config.yaml
arch: "crnn"
rnn_layers: 5
optimizer: "muon"
final_lr_fraction: 0
adamw_weight_decay_other_params: 0
Rows from block 4, named by matrix and row number. Each number is 500 + 50 x the weight over the matrix's rms, rounded and kept within 0 to 999. All counts start at 0. Numbers have three digits each.
# weight_ih_l0: GRU input weights (gates r, z, n stacked) (model.rnn.0.rnn.weight_ih_l0, 576x320), inputs 192-255
weight_ih_l0.237:528509454490415427481489479474552542473563527421551476531527509459513448555506435506486503600655502586563438428486399551513521437556403463478433482503565542585537460455480551529527481465522472
weight_ih_l0.238:412453484432427540498574528531529493555534494549586450507544479484517424516462483408499504422473516469491577431478485553515540455538444544571553434529536507577435568500574497465495486492511581
weight_ih_l0.239:548530410563554456492513478496496581493466445519496521451456509509408574500537503576521484492521454530478502416546444577431512516527515587487496514542515402523462522443476461499442523549495452
weight_ih_l0.240:541567517591551533517487573551478503559511517520410571586543434507404452517503435616479529541540413434536482568481451518537483445482499493504490490487458473530465555512570360423454477535587597
weight_ih_l0.241:439509462541487582444459502544556538391535477409551457536486453550487542514533521416533484538555444593499578540561489563524471454521644518488514556562525472482506592533522487405518590483502483
weight_ih_l0.242:530573504552397361487472507539597417521522509432530479498489425629529471594502425451500456412462493454533477471434493620504479483438545492530460537588476522542475534508462606601564515492455506
weight_ih_l0.243:479475452489436471444498548506426579498503503600585447533577602574482471450483463477449506440532505517616518597493556446462590450518437508462502587437474591554554401497423510517517506594541485
weight_ih_l0.244:664482588446405470526570457561524537423524504601518463534466509541464471434570498463448522428538452534500522450459467487443540432530569500530533443569608493442553475412521428464588541513521512
weight_ih_l0.245:478526494498555504464432435472527602468455523557465492491515477545484441459426592547439392394521569539447425567491494520436473459564471549513484538507386388491449458497456469422589518485474395
weight_ih_l0.246:489483500621529578504589472481586568512502485391458443451514574522450408491589478411559536530507457528448441420424475610431515519534529419443551507489505430422517464481481536502631490504461564
weight_ih_l0.247:574541360382508490549581528588441543430558380484516603552490456503382485523489461430508477506547502491516400585494436528450497539410535545457507507472505515465479407530472468487507507506494570
weight_ih_l0.248:432436520520500432610508520447499537541527591360415498527512490476477522510477495454494483487518483505460506541520460467567458428508425505569562541537446488553444575505450469612448628477416540
weight_ih_l0.249:458483511462504539494513450401553441457483386508522560517425423528468466486478659464502482621576475443514593536438494485475518544539484491444569531533599433552614495447450410500528544489565514
weight_ih_l0.250:546512518500480416510513454477524572621537511559471475571607435491438556463579549434517506547504500547485454433532479489528478474432512547454541522490466516473545479486420526433509488491530522
weight_ih_l0.251:586435530555502458488432517490495499520524494513528530498457528465503595539511596517499472576549568477428462462480474523523488493410500469417519435527511527549515468430560543504482537470547480
weight_ih_l0.252:557566447460385608432507508448537408421532514496493481504509458573494579495484418474454443508526577517465497498560463465470461439397564548388492585552627434496529485487564508535521593559461500
weight_ih_l0.253:574540479574492528484503550497549508415497419509537521465577534566515528405498496609624515487495446514582488508480342477517515499357493478525490468562442435467530507546490441574635495439548523
weight_ih_l0.254:424509494516530510551531512497491506606551452533551466499452336507586496480571562421444451546442475483446503443512471626631434513479553478519445502500459510428416488455560490552498425438580463
weight_ih_l0.255:579506513541475459589537484498487493432495587525485424471456653571522532536476452502541547480591498435497504549481499481505544468576529574485428418599476574497533582435468442552443553544425461
weight_ih_l0.256:511520486500409349491467514488532538456602455342599385470528589500468540506612491525455471488523505419546391563479531523498440560589496545498462503457522506444476517445427505464436572438483494
weight_ih_l0.257:491505541552491508485517478400472499559529459369501515566415485464434576493503546442529546408455510514567501536518458428590484524485515486524491437553628412548483504492446534465476494416461417
weight_ih_l0.258:461486578531399604506553449522593455481439542465540439393538446515363510528507565497487574435497515544550470417519403500504484467538476599412457515523567490524485588554468598444477568524480544
weight_ih_l0.259:559524572538600508516471563515515506479520449490528500470524478523455450483494471517557488445562457482518504524465571514515499579526519494493587476563526529464495572536428482542535536450384467
weight_ih_l0.260:508396512545536510620540523637547446466510558410457470513456487484569536490553526557417526447441607496467540597499564570424478365589538521515501496435418363494586548508497490526462464525499560
weight_ih_l0.261:569486447486589528590516624495489450599526440471507405486523473469529621463483457479473359466485498515445413449610551547463545590495468524555457561569544440481398492526499544470449450681516460
weight_ih_l0.262:452480483587481452489482521442463475501422606517517489590460472514514535400469424474399523495464484493453477487438476511481491568522487480543498428495462570632618514531501474495524413460544428
weight_ih_l0.263:511465481500535526490491478419556566479451567484546469502514592477428456423550484426493438489526595547444466392473451441448453511470542457539576503506494480449512543618572467429542565433508473
weight_ih_l0.264:514523543406515638499526495567482462434475488394616466492483436491593615509557604487549523594468486634458587406481572603514572446528512567476433482556455472510507508554357529569458464519523507
weight_ih_l0.265:515457475581531443558500471444507438569519474422501473428492450424541554431531510482494510518606443488437518421436485415487586634468442443527540491516486468565445515472511540427478538506547542
weight_ih_l0.266:465512414446493554450513506568532482439460416493584532565410559525507535487552583420460464454470468458574347596555488456544563425435487508438477516432547466504496438471504506435612442527475574
weight_ih_l0.267:468468394423492524471514355579432581416503476473526464443563572547501579435492448479521463466531420452637541416425511601545505511524434499522416482448511591452475530552416470465562486488455583
weight_ih_l0.268:481598470453424545521459518492409522554519477563553442506532482500542487536421417546436520577467514497441461542476507409488536518568588518499531482518497499545518432488554600506573513544536494
weight_ih_l0.269:484484464479572515511469465533448522514490511443499459428523527456473458439509498547529387531566457500526537484467459427419446427623468515514476555472535466521416421420517480503559533501548501
weight_ih_l0.270:529468408431502549485428606537552427504493449438551483510569427589469497531494519621533496487499617478571670452488473527459566443499619490535466535507465432481413552441493504518506593539509562
weight_ih_l0.271:489560528531457465489497456505477487520445434605442450586535509414515508439487454489464508553518572609536510419573446504503546356594557424517505510437393482537497481604410385599448531546585528
weight_ih_l0.272:484472467453560453439548485488527383489469431435539438528471464526608436500496525492521453517430522523456579419541414368550454434496439588454601565466565488549528577487463492437389478601612447
weight_ih_l0.273:497556445506523500544530530531494507397475425430480558480506552612396488478544533509548446530470517547461496529526494507446494475524550504508551467617392494510556577531499567441582578541568458
weight_ih_l0.274:426451506595452510483558584561433462498520521545529536460476458435443434506464492538548532526494455540504471483467512572545543410672518393405508447584551526492518548479498473474541531545475484
weight_ih_l0.275:457488503543559530518468524545482521367506536482462467520506452460557542517542550560475460524499486381544462477466590571434513504499511506572550463588473489440562472432548530564470456465484530
weight_ih_l0.276:517437568451493427538508546618534472523567472505515469474396489511412544486471532486517448449481519467444560506499471510541512510592520490448482457473478546538579429491407525463517480469457474
weight_ih_l0.277:429483463430530559487478461570493510561534549509535475491511505543476607509427536517470465465407387548505515529569497528498461477552525605444560532476534501379479538638520567459484514548619487
weight_ih_l0.278:479502548558469538583546487518442502480545546457541470441487521482469455435549569402456414487501501466459512534550478485503537477571379560517516500513459498433502535565459449542529441472529497
weight_ih_l0.279:504550397426392545482536468388536461431528496524449447479524563509434432515429564424436504476539490476518570649579591476490550446486592537489521471475488606544536498505479510562429454530530516
weight_ih_l0.280:568550470448471511438480504495467553511558439588567504504565546424552455459478622510499486499510518488509548480509549495412405569413535481512501496450539520599501552509406456467436580535438498
weight_ih_l0.281:428496418473494646582506570566603502533507521534522492534480435440529487526447411548575468497464535577554605557471537526547464506556515438594544540514560508456449519427553492524471428438412512
weight_ih_l0.282:466613474439475485460496495608429572586451471458483371564562495544548579535514522539441490402396513492570531509490478531396484426426458494532539503570554522556496559484531555499442466566511453
weight_ih_l0.283:532514491520402501452504457534553446549458479441464480533477405610454519486418517466473537668569483465493493472594442512558549477434462460523499512531549538555517488497456539508527499601495485
weight_ih_l0.284:597496515495487507521534605492460527465526476471466407430531446584538466524535503417583505458547489485387541599508424457481496491434571435453576570590495483555535546624546477495456527488405563
weight_ih_l0.285:582464400531492557402547536518541534515517518528397540417512447577417458491534472542488426538529406540523473542504552563590479434528526428576607515481542458425543488511594471448383422496556502
weight_ih_l0.286:525502479478527452428464444562475476522560566599542507487501456535526455602401468508465592450484463557495501435455503486444416469427527430509483462537419570526559507571428538487510443505419472
weight_ih_l0.287:459544571565468400501497429530495445530526591427426481443478582419530556500517442509554595461472427407447470495460532511509474589464487471602530563407560532529494512445575477507413540459444568
weight_ih_l0.288:517507374513475423520552488609511514512473517431461490504521452486463452522488603488484438550518543514483611409444583483534467498489417457474520483510455546490558458522463403422463521548435446
weight_ih_l0.289:456528596501457479558531428470415545513575573457600481482442476602431542471474648600519485480508436579390471457483621526579519490454467566565423526517477433445532546369479580397588604460432564
weight_ih_l0.290:427490553412472444524466508548424501410497498490429548565512476453428571502544505566485446421446480598512474421513489516540429418500545553430586520462469529503440605461524532580458498527459506
weight_ih_l0.291:516449604442506544545495429516532504506477520434511358578489601527520470484371537486560401499580419468470549469488500468471424444565399472428488501529476445463587490469510510560556537518448578
weight_ih_l0.292:491520504392514423505549458562520622490535443587506467501540570436561459525423563450486476547527582517503496515454486548488519555427502480492579431404613546428494577510491360524509453485531495
weight_ih_l0.293:568525496388464531467539572496494513492520539526493530494475476449439442493489569494506527557527502448516516564493516486492506495535488523443500588481472438471466535557506507496526511405576478
weight_ih_l0.294:406556365477402507376465388565535531449512495479572471494507511478540521459546431520467531426484585387548571511557471538423528405523481464423463502476637517568431519568412590479540627436478496
weight_ih_l0.295:470552511577473452491517499536506507426477523481561490423555485407476445465470492436462512517523463504469502508465509560496481535633518536525503495401511507440479527503544509464388510412432555
weight_ih_l0.296:498397556565608528465494467539510477512527458573479478520555624518541466456443555420494500601576519467442516489447534430572539594485496532429507487573514430446455406491458571531484673496449594
weight_ih_l0.297:508460498594492585469479518562490570482434503478537523556531460465459579593534413506498511475476549522466581468446586437490422545511507532479549388478435426525490486334557475515437459421462447
weight_ih_l0.298:500601445443537472499473470534552604439491503461488446527378516504563482429526448478514525544456494450431443490421491504573484535459500492552487510516437424515510592506446609496500516592496472
weight_ih_l0.299:601570555491524571455490541477527605424524531436563516501495458513538515516472568573506515439502495475540426490451475414472470456556445425511617543454587509482439517410578531478548472593447472
weight_ih_l0.300:468433542500470510432497562465481426444536463502563469512428575482498563431570541479516471589465557548463509590481532473470503472458617399435474544504488412533429553433573463500498595519507520
weight_ih_l0.301:580568571500472506431458609596506458443428456481471500486521422486448419426563442572455479517471416454541524524466552482533443477461576520598494468546567538524486538503521492486411577445472504
weight_ih_l0.302:416480475514556496469511591520461574427397451507476573588548516571549419536507432527501556500488436514439573515494457508531453535527434497562507555539488550552421562576503468457468549457499592
weight_ih_l0.303:583399495444431465470547480534628512515529498592565561505431485372498451539571476505542494506484553452523416504514466509559388489499504569491451497549449434441535484581515483588542517485500419
weight_ih_l0.304:556491478578545433425481499607593571602523411427453518453527587463458554536492465620483492613514468526487527425431443476474471568410539515462514463517553408422522540527559490568458489600460587
weight_ih_l0.305:547405570438462498584575537502526522435649454429508500485535503480497528578511526536581463588427537574466546496476543638504472450536533528471424544526558475507570442460459526573518593501471545
weight_ih_l0.306:488544454539401461454588470449452503483482490474507484435398484468512491595513502546518461452593443465461514471599546547521570487502533459451525558496504546484542568421546498568548588582466535
weight_ih_l0.307:460514409588491572504552501419566602453462427470397558453520467550494455425701504600430457514490362516519469422362451507532536529485443541529485465537575514521576535422586537477524442478556534
weight_ih_l0.308:598482538564450559543516546583550444403533517489518525568524414569511545457505587547490460533439587399467541441421523455463569534447435569535490488483483508513375566515506496469475509525438555
weight_ih_l0.309:450461443448563484479505477528437452446509403520496561429463475511497493512572406461545422459549472524553448475415535447486524485494542488445501513566562461483619541550570568405538513462504460
weight_ih_l0.310:529508416570461498500425510493537491547453515485634609571517535572519441519561542559485419498562539502534483563439481455460462610488507489500530520508462389564430608536462432487575527532467400
weight_ih_l0.311:562483495420448448476611421538529475502507546493580503471473461507469477547642447469512604596562429537518457486446580558455516563624498511550513441499427481452446476471346524492501526550431529
weight_ih_l0.312:542524477391513550565567514576472488429511456563557440531596620564528563503413413490454585446398349562494534522513514518545513448504552446517507454429522480532501513442532497528454417503416505
weight_ih_l0.313:461521554473510485456583556537470521464421574404599538547499508565509514565538524474542479522516437510510454418567528328501587440497429515555553487606521514560517548463486494566474523558592487
weight_ih_l0.314:450489489506522567543476400620480495546556483529501468604396462485378555503525546540481538580546497460490389476472483517409520446554522526421538500488523444507463538489622478488518471563471479
weight_ih_l0.315:495462502494488482585468439399491486399464445460594457469486489442529469532498493497449445474483502548504436498559471490655418520416545554454470538561536464448500509445474432579472422450480469
weight_ih_l0.316:479495515516474432485501535494496434463485544472543414502503626492556529449528540496512515444534532503420594504486644508349561510511438540608511497551466606524523515540539545496567456535529412
weight_ih_l0.317:480482406475586644462523424466445482403502463403404443465441436507502529512468488488493473482495502538445460513550512548455548421447470507533553532457485503538522578622470433532470399531519522
weight_ih_l0.318:443520492579512501588525485413527494530491461563428436428468505443461465504490533514486544538481448402507423537452458484450586548471544475534590497409541446523448555453483598565453516521503439
weight_ih_l0.319:555528534528503464429519445511414462422538553465540577521564483498444479546435472478522535495521503520441458583454567577442468496425525535490446453503514495546549619521469519507492507487574507
weight_ih_l0.320:541414509566493567466517504483470551545594499520492484443521416467509353621520510529483507527465482573503513464443455499560390471442482503442432531512592536411468533467514595411527614514532513
weight_ih_l0.321:512628439417602574537556598548491465572636497422557473528456448521481535540419593581498483503498514516521548552529444476449600493432549537450542482490512509372532521390501485513543373462562566
weight_ih_l0.322:589418521512512431590538492474493563469446496540522498501528466559522557538497512515534471544496463527481438396492593382339504361372447471505420484498499497432504507481463498515460570421549462
weight_ih_l0.323:443513560440551377465542513577598506482502461531542519500641492527500518469609597390544468527498468554517521487466464449500476586439517442490526447580540485507611580592519504369516450495432485
weight_ih_l0.324:404527527503486429533494451418510498416546501563400554490527439522504541510558446514501513600482518529393450439565466573448515392498473547524524503626529496521518495504462492607472530527534496
weight_ih_l0.325:521495419517455501562551441435463534497520457432468490578560411493401476559624538525483453572521575491445524494383553500476505467380527548577473441437552473577494539492521505576524549515444475
weight_ih_l0.326:478531596404389485473488496494526589553531547466462451556433617401574480526583464516486513492544485585501399432586533484473562544509503545474521435567555435478456495477456447485599443522575520
weight_ih_l0.327:503560546252432547527425473508493444454495535469506493548442493511406488380485421518551489480527496544558430592477426564484478473505414395516483462388487440487442513482434531432490612399483506
weight_ih_l0.328:469443527462590464557486546587510515487536450409529492445576437422462526532589531501532504509590488482504459494410490468489487475502440460615512543398472434455550477533544491616583433512473533
weight_ih_l0.329:465486434524408564539461581490429519465500451455523435474495434495470441503534514457520434526524526439561427463461463505430472416430535530464497486494427570447527565543522469519433558551500522
weight_ih_l0.330:541585543514461524521489549457474471485474432440491500523513540468520467440523481520469415436469391469593402457597445519518430441541577526432553525547526485469514425553464430549462561560455426