A small CTC audio transcriber, trained from scratch: muon at rate 0.027, 200 steps.
Rows from block 6, named by matrix and row number. Each number is 128 + 24 x the weight over the matrix's rms, rounded and kept within 0 to 255. All counts start at 0. Numbers have three digits each.
# weight_ih_l0: GRU input weights (gates r, z, n stacked) (model.rnn.2.rnn.weight_ih_l0, 576x384), inputs 0-127
weight_ih_l0.62:157116085109161096122128135158106146121156124134185140075184116112134129134111122124123129141104137168161126146105141164166105128090080114132126124126100115168142130111134137181106128155140131117161128139125102091145123148162135188073129169119123214109138126115112105141120131124140114123108151127124138139096137139146143147128163200110177110124135127121131096129086129133158127115165
weight_ih_l0.63:117132106088116106136154097166111109152124130115115163132142127138090121184115145135141136162116106145142152136136101087115154127120115136110129138097173178132155153158109121117136157130139115088140156132145116129101054099145149103137193111174162099122137142148170129142143131133130131121148147147127101127127071115093152112093107157116153104124078138121142101139105147157113125114123
weight_ih_l0.64:157112105151075124107116109111119178142101152142130093139096106137201133082119125117134096106142105156098145105135140090138150086101186125112113127165119097188144120142166069134072149111182135168111146147110124128127171092115117142108132185086112141147140129072076135182141130137129117119125136136067169142185121112130131108119085181112140126107133158131137187137102110182188151109160
weight_ih_l0.65:096117095129167114159166103111134118095108136098159155105116121120140134173125136081082109086111139138110150106127111082129156118093123138126114141139141112127107099122094118113119110122160114145110155126163098100145099118099147164128123102090155126116134096123146134135139150134196119115136132133123112200139093118151087167154066143138179154092114131158137098102147126169128111139111
weight_ih_l0.66:166075084115151125118104120121130131134158085153124135178118075163081156128137156132138136163132117161125160145111151103108097155122103164119100139140195125145087155113145110127137128111144114158133150123117115089152176127120135125158145115096133104149129120124114155111096182113139187089148098103114084123117140147139124155123118111150118155096106155145153122149088077125056096151143
weight_ih_l0.67:150110097090098152094095134152124158098136121167128145074139105155092081116093150121138085129128156111128109124160062118142123162130127109060104074124162112147097092112160113148131130105103165087125115147105146153144155091152114117164106113138104111126094105132142122145124119198154122106158108155139148148130124098065100125129124109126130079138106128123131134123140129135126122099128
weight_ih_l0.68:162131133141118181134090145117110129111138166124144177125142109152125148097114170103158103139142143153107137135188148094139132115103120162134105140171151100131151094135109139176132116133098125176113115146100106139147166132143109112134120127108134127137060135109146135130125142157091102145152094116124110121126138129097093154135133172100129122066160166133113182118158096138096102175121
weight_ih_l0.69:157131154113119152087072151093126112160177142071111144147127132109141099119132123116121084182133128130102133138143136121124134137113124142124129134114095140085157120161157124092141119106122120140134102148133151154118085113138111155135104140105169110091128137112118141132172144126127116129131115164100135112165081139132164126124134142118127114152128113162094100101156138135147141085089
weight_ih_l0.70:168118162133154133120106102119157117098096158104120083091109126144130114117134134119168141139139125106126129178124158132116110150091136151122132066107134144135138092104151113120136125093164163117120120098151125143159127135096092112111155098085159105153171151099179134111112111164153117138138096138141110136112154121134165119123133096090133089154115092149117170139124097160106113104131
weight_ih_l0.71:115174078108146160105130153132152108161089173101154181145125132169080145128152128132142108096153131122112079121115149109105095170152117127111166109128155106187152130101077185133111073162109132113157108162129087119143127136143087118160115149113103139112082111136078135110145136145117147120150106113109114102147142138098106112150127071123113113094077119100122140137123126146124135136124
weight_ih_l0.72:147149137083135094150169143130105105140145115098135169100134143096114119158133139145149124143140107160162105129125146141138153140133149152114196125132099166171079110116132156134158139103141128162136150098155094114145135098100122091178124113080132148141154100177098107121109100100110149065165115150104150123145156130110157094076139118090160125180142168132133140121110117121140084118103
weight_ih_l0.73:151189177100137139159151109095142128138122140146115111150132063149113133114160138083142122116123147172101146137128172121107096113106142115136085115136083147122070103129154108135117108129095138091140139089159096118109154138177162148127126157113124102161140129136154116128128170152105133086097154165159100119115133120121112127138143144152094155176134124154133163115092137111164140114107
weight_ih_l0.74:098187153182148172107130148143147152103141115128144164155136111081149109132096103104151141111155138110112127185106118132149122148113161135120168143137135108105191102125131128141132115140110106148089119111148119127123163156101098135124158116173130097149084137169085108109138129127148091165087129186101172110108145083085108073117156114104126154103109105094144130130128127117150135156095
weight_ih_l0.75:160165126130135100108164122111133106157155151100174088171139161113123140154172132136142111157103105135140092131155125130141181091125104108140176098124191160172179157128113110177172158086126122097094122038129108095132116143137147165118165148158142137116122125103111113140115145130139132102147103168137164103187131161138082152114120122121146156087152168114168148129134142151165089104110
weight_ih_l0.76:110147118097123126153165153147163099153117148118112126109137135168151143163136144139113146108146119093147118147117089115127136128115147089078105101138128134081108130136146141165102143107089137129160149170125096076125135102115137143150139090094128093102151150113188139120120114175127124101137124154123121066118160123166121126092156139134119135109097135151123136154103147095156139107177
weight_ih_l0.77:140164144139107119124108117146152110125121130149121107144182108125105095121127132119096122150158136104134087136183137111099187114124128168154135137104162143070119137147134134112132141119131131122102112155094109151132129108141130144114157123094135132139179117158171145100130126126116160135129100117102126122116122152121125120121119118139116127146133166114135120170074093160131080090161
weight_ih_l0.78:140150127139121127134146125163088102128127124123114114132111131115127087105137141129118103152118157115138114122135152126108169097175190107122101085160108203092124145182119096124181085137131134164110128164155110144147128178103180115140118131113126133135122129102178123150137130117154124116129109111116137154170116136135133129149125099129166154119087092118145135115146162154148164165101
weight_ih_l0.79:089167120161133116178092154148147149097158173110119125090166135128113157144128108090147095094096095076138160127159102164145146132149098123155157136146110175163142115108110126114123127126109182113168106183124169139108163134167129124136087122158119136163154115116121098122120159162151103148142127120108087130120110149097099088165100144150123124123109152111127119169099135132117145070064
weight_ih_l0.80:107128143133046117121147120127129149091160158100105120109139127116079105112193136095130125137114109164134167110169186149124098163158125115141162147139150154112142076087093086111100144167113131125131129144160175105190151133128110125140115148149084116112103079154160153140139157141137129131111158123137097108116140120090146073146078164122134172105147129083088100147132111134200173136120
weight_ih_l0.81:088110085105119173103141110107114161098173118144119123132056095119092128129125120147106117127134092123128144120120164135164128094133151146135103158105134139129057122118101105124125169108106102125120129135123137134115123157104163106129146136110145157111098105168151142110146144164138177066158147134119124134125187139123120133086139163164150142136135100132125115150145110123102170130134
weight_ih_l0.82:111149162116095127125112130138076144136042141119115087111141088153102140140168151066085120135129167149126146146120101150158101107148135119118132092092129109191122134087132119159114120111121135104112156164183147175103121119080082127099128123179147136115096115122109168153099177182124137079111109125139128141135087136103095104151134137091160120162066158180140146158083127131097121058174
weight_ih_l0.83:149138110151065123118161157124136127086182093147124125086140132082131154139141112124121127126125143130126151187131150144134167118125093108128155114125118164136094123145138131126138104107111129088105139093134110144140165084156167140162122150094145122179103142134133149172144118168135111112134145132136082160123108142167095133134116187172185129145112121129101113121140143167094113112170
weight_ih_l0.84:088137155135168179158173143081076111112162139158156111139109118096086153135141123109102098142110115147112166142140105125130168151090086143148172084125137166161124141144156136109131106132110120087115094112139134113100161084122141094075145195120134137167132106209121164125137156167148103140127112106132141121125132097105117121123127126104083116140108107132149163144148123083154123115091
weight_ih_l0.85:036126136149141105172136103091101174114136174132121086138127124135102082175128123111144111146147175119134162148103140101119117113126128117098118070118129138145149084155116119131095137157132105080169123157137164154109126149137122159135109115147098138138167126169147112120145121108122093111179123123147140127091148176156135111095139096150147114127124141106139101069153114108134134125137
weight_ih_l0.86:143109146141157159100113099150133092084155137109152085102098149129134130108104139144101103099111160129122125102123150135146120132148152140128131123126108100117184117110121083099109092118161097127095107137129127134121153144108148153150091136160097083128159095121168128131123104104092143147165081112133090118112114123118138121106120125163104147127124119091111160159124124122105110112096
weight_ih_l0.87:144139135118097133146101129096136128135138150116155130130077131139166129142144141173170150076128163144063150149121139154171139098124083124125127105165117172160176121147076120136147104148129128165152107101112146139131138115157105148133148124142152141136077133131139079133162142104115141107148107129105111081168167085096116134100107144126105085128123138143169125139141096153120147108152
weight_ih_l0.88:161103099127115128189124148149164128193156104130086161100131090117106093140094091163105150125091138161120122141105145083099105129153109120114130178125130140125161139069121106111076114147176075094128145195164146122144127175106148107151108110149081112107107099093066082176163091146152189122160142180140166100118126145085120102110102199129110161103098158161049130107093191174152154123112
weight_ih_l0.89:151111139128139146125113161165124127094100090124084130107134139108186158146111118100094136083106109122122139131179178121098058169151140156124116144168166116145140137148108092151098106138142126132140128128138151078144143143129116135157154131127166100147102145117143121098145158093108125159123122139153101124116157160128172138106115134168143117152158114096134149123133089223092135083115
weight_ih_l0.90:105207123131185152148104121092135104146119121150142189130115131112052134144132155093146138136146116149123161142121105124133174142153143136138141142135167141113139137162108189100093110097139118123095110150094154127126099090120136130141165119104150146146109132094148122136129137151149143119097123152099184166121118098123140122112107089103075138127134126107116201131114097117115129134120
weight_ih_l0.91:087099129144117144074118132112119156090163159061177140091116102095116164129136173122107091154123088138095139120146174072122147115143118140085111112151123188089127151123171138160118118077097122134105070156110166096088113123130154112142128153129147090171116114131122137165104121122177123106103141139170148081146140164171136124170150171147136099136134159126135136116105161138104104145092
weight_ih_l0.92:130119136090133128137105122097107135130161150154162155114106073107110154147140145142134091101116144116125094139105156132084133131128107121177108115129066083120123096145167161119109138151102109147055098144102140152149083080110126131130126116098153080102118129165126144122148119154161107048171125185092146122087099157121144094162115158119095126109120111131164176169076136146091145147132
weight_ih_l0.93:154121142104119176123142093151111117183143136093086139112121116157132164130116090130043153150162138143079100147144152122108118133143082145190126107125128148151122194118093139151133107149125149084073157178186128147114161135109142128082108133119108155139122115137132142140135129144152088182147163115138133116146078145162129146117139130156102163130099142119168133124127122153102140116131
weight_ih_l0.94:140137121149098146142156102117114156181149155086177152155152142125102112160148097110144113089118123114145139160126138115110114123108166103146120149101143155139189092153122106154132096116142119143108110117138159161109110161128155141146098110141136100140157118132134161127137122137122143127161083083116165103137110118167136153145102142161119125135116157160112107133088136104129141176097
weight_ih_l0.95:112126143159160113095141154113157096098136146108123098159125110118153099159090097177146163084119167182147109127127122165115112116114115142159123117120107085128131139089142160130124111086104095120126156113142136097175109186127114144153091130118108145132132113119123122125163162143128120147088129110139083100126110079146123116104143137105129159142111118143139102129129154149140162128133
weight_ih_l0.96:151125137119129101121116111113118124128081115103211102127090116153139144100150106147122143112101159112097093180135129084096129172138187147098132147138171130119132121104116090105115168115104120114124153134112144134141097074148120100137100128119123125124142154146129139145152164096091159131148158170129117173113123129150121155074103125137149123118129117101155140094153148149110133147137
weight_ih_l0.97:135081152146079165156142127141162146115095102150162150112118106173192169123154134129107137165142078099154138096146104138102103154060101132122099133119141110087148126138128072172132168131145128150134135106179187105117157121135115162155127095097099107162082124129134104136127115143140144105090127142147110121117178150156083163163094102135104153161135113117072126112120160147167126152132
weight_ih_l0.98:123149088151136112099127159122172122165125158168112093138126187141109133112150109104141119091171079124139147144095128126101115141128138171125115101126110130117146191096112143116138122117147153111187152113147175180098099124117096114142118120136148127128127120150127137134143101114118124090111169144166108123141149096127159095124136157108114090146123099144112165150091081208125106133127
weight_ih_l0.99:161120118137131116142156155128141150094125142109157156188162108122132105147084140102101112145155132089156147113129092118188132149147125151153157120106132089114177099090118146151156121098127141083136110114149175139079102141078133097168138198131168100156103136144106162092130140146104091158133133074181159131125139094140150136121114177128143120138130191144106111129068126158107186126193
weight_ih_l0.100:127169114094127159108142093158131143135185146126121152117144196081137095104098144095134118081126160144177154140123088151150106171088080084120137168104133168120121148103134118106133164133135159162150118118157102132124091153082136085155130095150125099128146137138114116154160134098106145090153101091094134117111135123110147115106112097120110125159106106134091122167108145162081158142146
weight_ih_l0.101:151142136137141188129116114091112135098134157137142141067102129085143103117126104104140118076164120145123113172146111107164129083099126144072143118146102102112103138114133174103123174118124142095129148117137153118119145126183142139114108134062147153100134092197129078113108151109166140165112093117120165142094124150154117092120165055128142127075095159107086109129140124118156117159134
weight_ih_l0.102:097173118114129154153062151122139132176154131176154114111097160134156108148120113118140160113168092161109115106132125108118124142133101139104106132154107119116102132084146138167089158113139124114122145120136115177133170145178171124128202100142113138135086124124113104149124170145153109100131149127098165102112104169119117201106051097099165121149128120148126119128106085171109160132068
weight_ih_l0.103:134101151108127139166132116114143069098152164105158119085110143113127142167123134126081148141109089141174138122066144139125103154147107152135065127110115094103162120100134135096149144149116143126092151118138113102130171132151126165162127101152096123118120150091116143110122141158132138113182136093099094117149127120105158162125141073119117127116155158115110094142115178162082159140103
weight_ih_l0.104:124136113063136119103123106149117151095172148142116108157138138149165126157172127163148052131116148184130165119134077130102142113145160130146160115175150187135155122121117119111156136125151110131153121123138166126084141091113120115146100091145164105115136120131083114134179100152168139124122152113207146110091122166144083164096143075150108107091088130124156113150143162102157110110158
weight_ih_l0.105:119142136111135096095166180106123107146146085049116078133095133058153082113122134121125103061125131126113142146136147123103098157126169132128119137146158104092148128149108086098122201129133109098157163131149160129117117102105121134123165153184161123104138101142093097139113178146141166107166113108137115071152147163163094105110127161096151121152134144160148142123165111113175119137180
weight_ih_l0.106:125145152116150080108121133125127132095118108176137119130146107122165136156140124131134108117102171171116102104124131105141101111161152146130159133146162163135158139133125094141118105124120169139162129115179160137147141099148140158152104099099123149145100109114155162082129202115127177125110161095149127115134130115100093097127082145089114118102161153164119170107128087115095123181110
weight_ih_l0.107:100115115088147098108128133120126125122117100154085146110142143156124110125084129141115143138127142127151112123144160133162135131152153134121200108138110099116116116161131116121130155126156142121147136078163123111139129113089136118137105105110109088134110111129114103114126094125131127154168123141134149140136115114158150140091120102116166151136132146146084152108147112142132129131142
weight_ih_l0.108:144125130189099108153190116144124129148111114088135118129118110087104165128108132158143160170134134123179099130072156097103156126112103140154098124124171092100130157142101150169140147134116050137059123097170109075118162092112109140107067123124152130183117157124126115148089130108113128176112116163098128134128149110113124155199104139083099105123128124125097118158153104111113132150107
weight_ih_l0.109:165133113119151122120141122085103152144111143167198145128118138107100111102171104123156141143169134110139139124132066093091139096130118108139148098123129124148160071116142126166112140132132069170097104122139143151117123084123157108097112103116122151146182066184129168090131096126120139148125172170122158127173068113132170175117119187146138110144141150139144158125114127141054116150124
weight_ih_l0.110:132121126116139142104097134151114120169125116170125123136133161126114097149150151096113100092145064160110146164115127128137119102087154123120158098084109162119139106113106124123093107115123153112132062090135154142124158099147121168104132151111105115108140111093120097111149137155124132129171136161115141100116139129156085065110094183130106141161096168122104169058121160134118130114095
weight_ih_l0.111:154127136124156100104099139113165137112151101133097164149159186149166104133099144082141138155102119090133166145129089109098112147161134135118127174129171169160143114129129166092121160140124136091164106105140095146175123129106115113089096128086133055146102056103121131138075109127157136094175149088152126097142138129145104135086110116077113107103152141149111094133120136066136132122162
weight_ih_l0.112:137134145155109128129111132132136105132092112130116184116127142140113090103089108113090181135122157131112113085121128123134069109117109152150173164146113113148157122134158121177112137138171127114185111102122121106128139064168149122111187152145117179141117101105118097110175162135165114124098095100122081161149146167128133113155145122104105154121120137115117121125156123091051133097163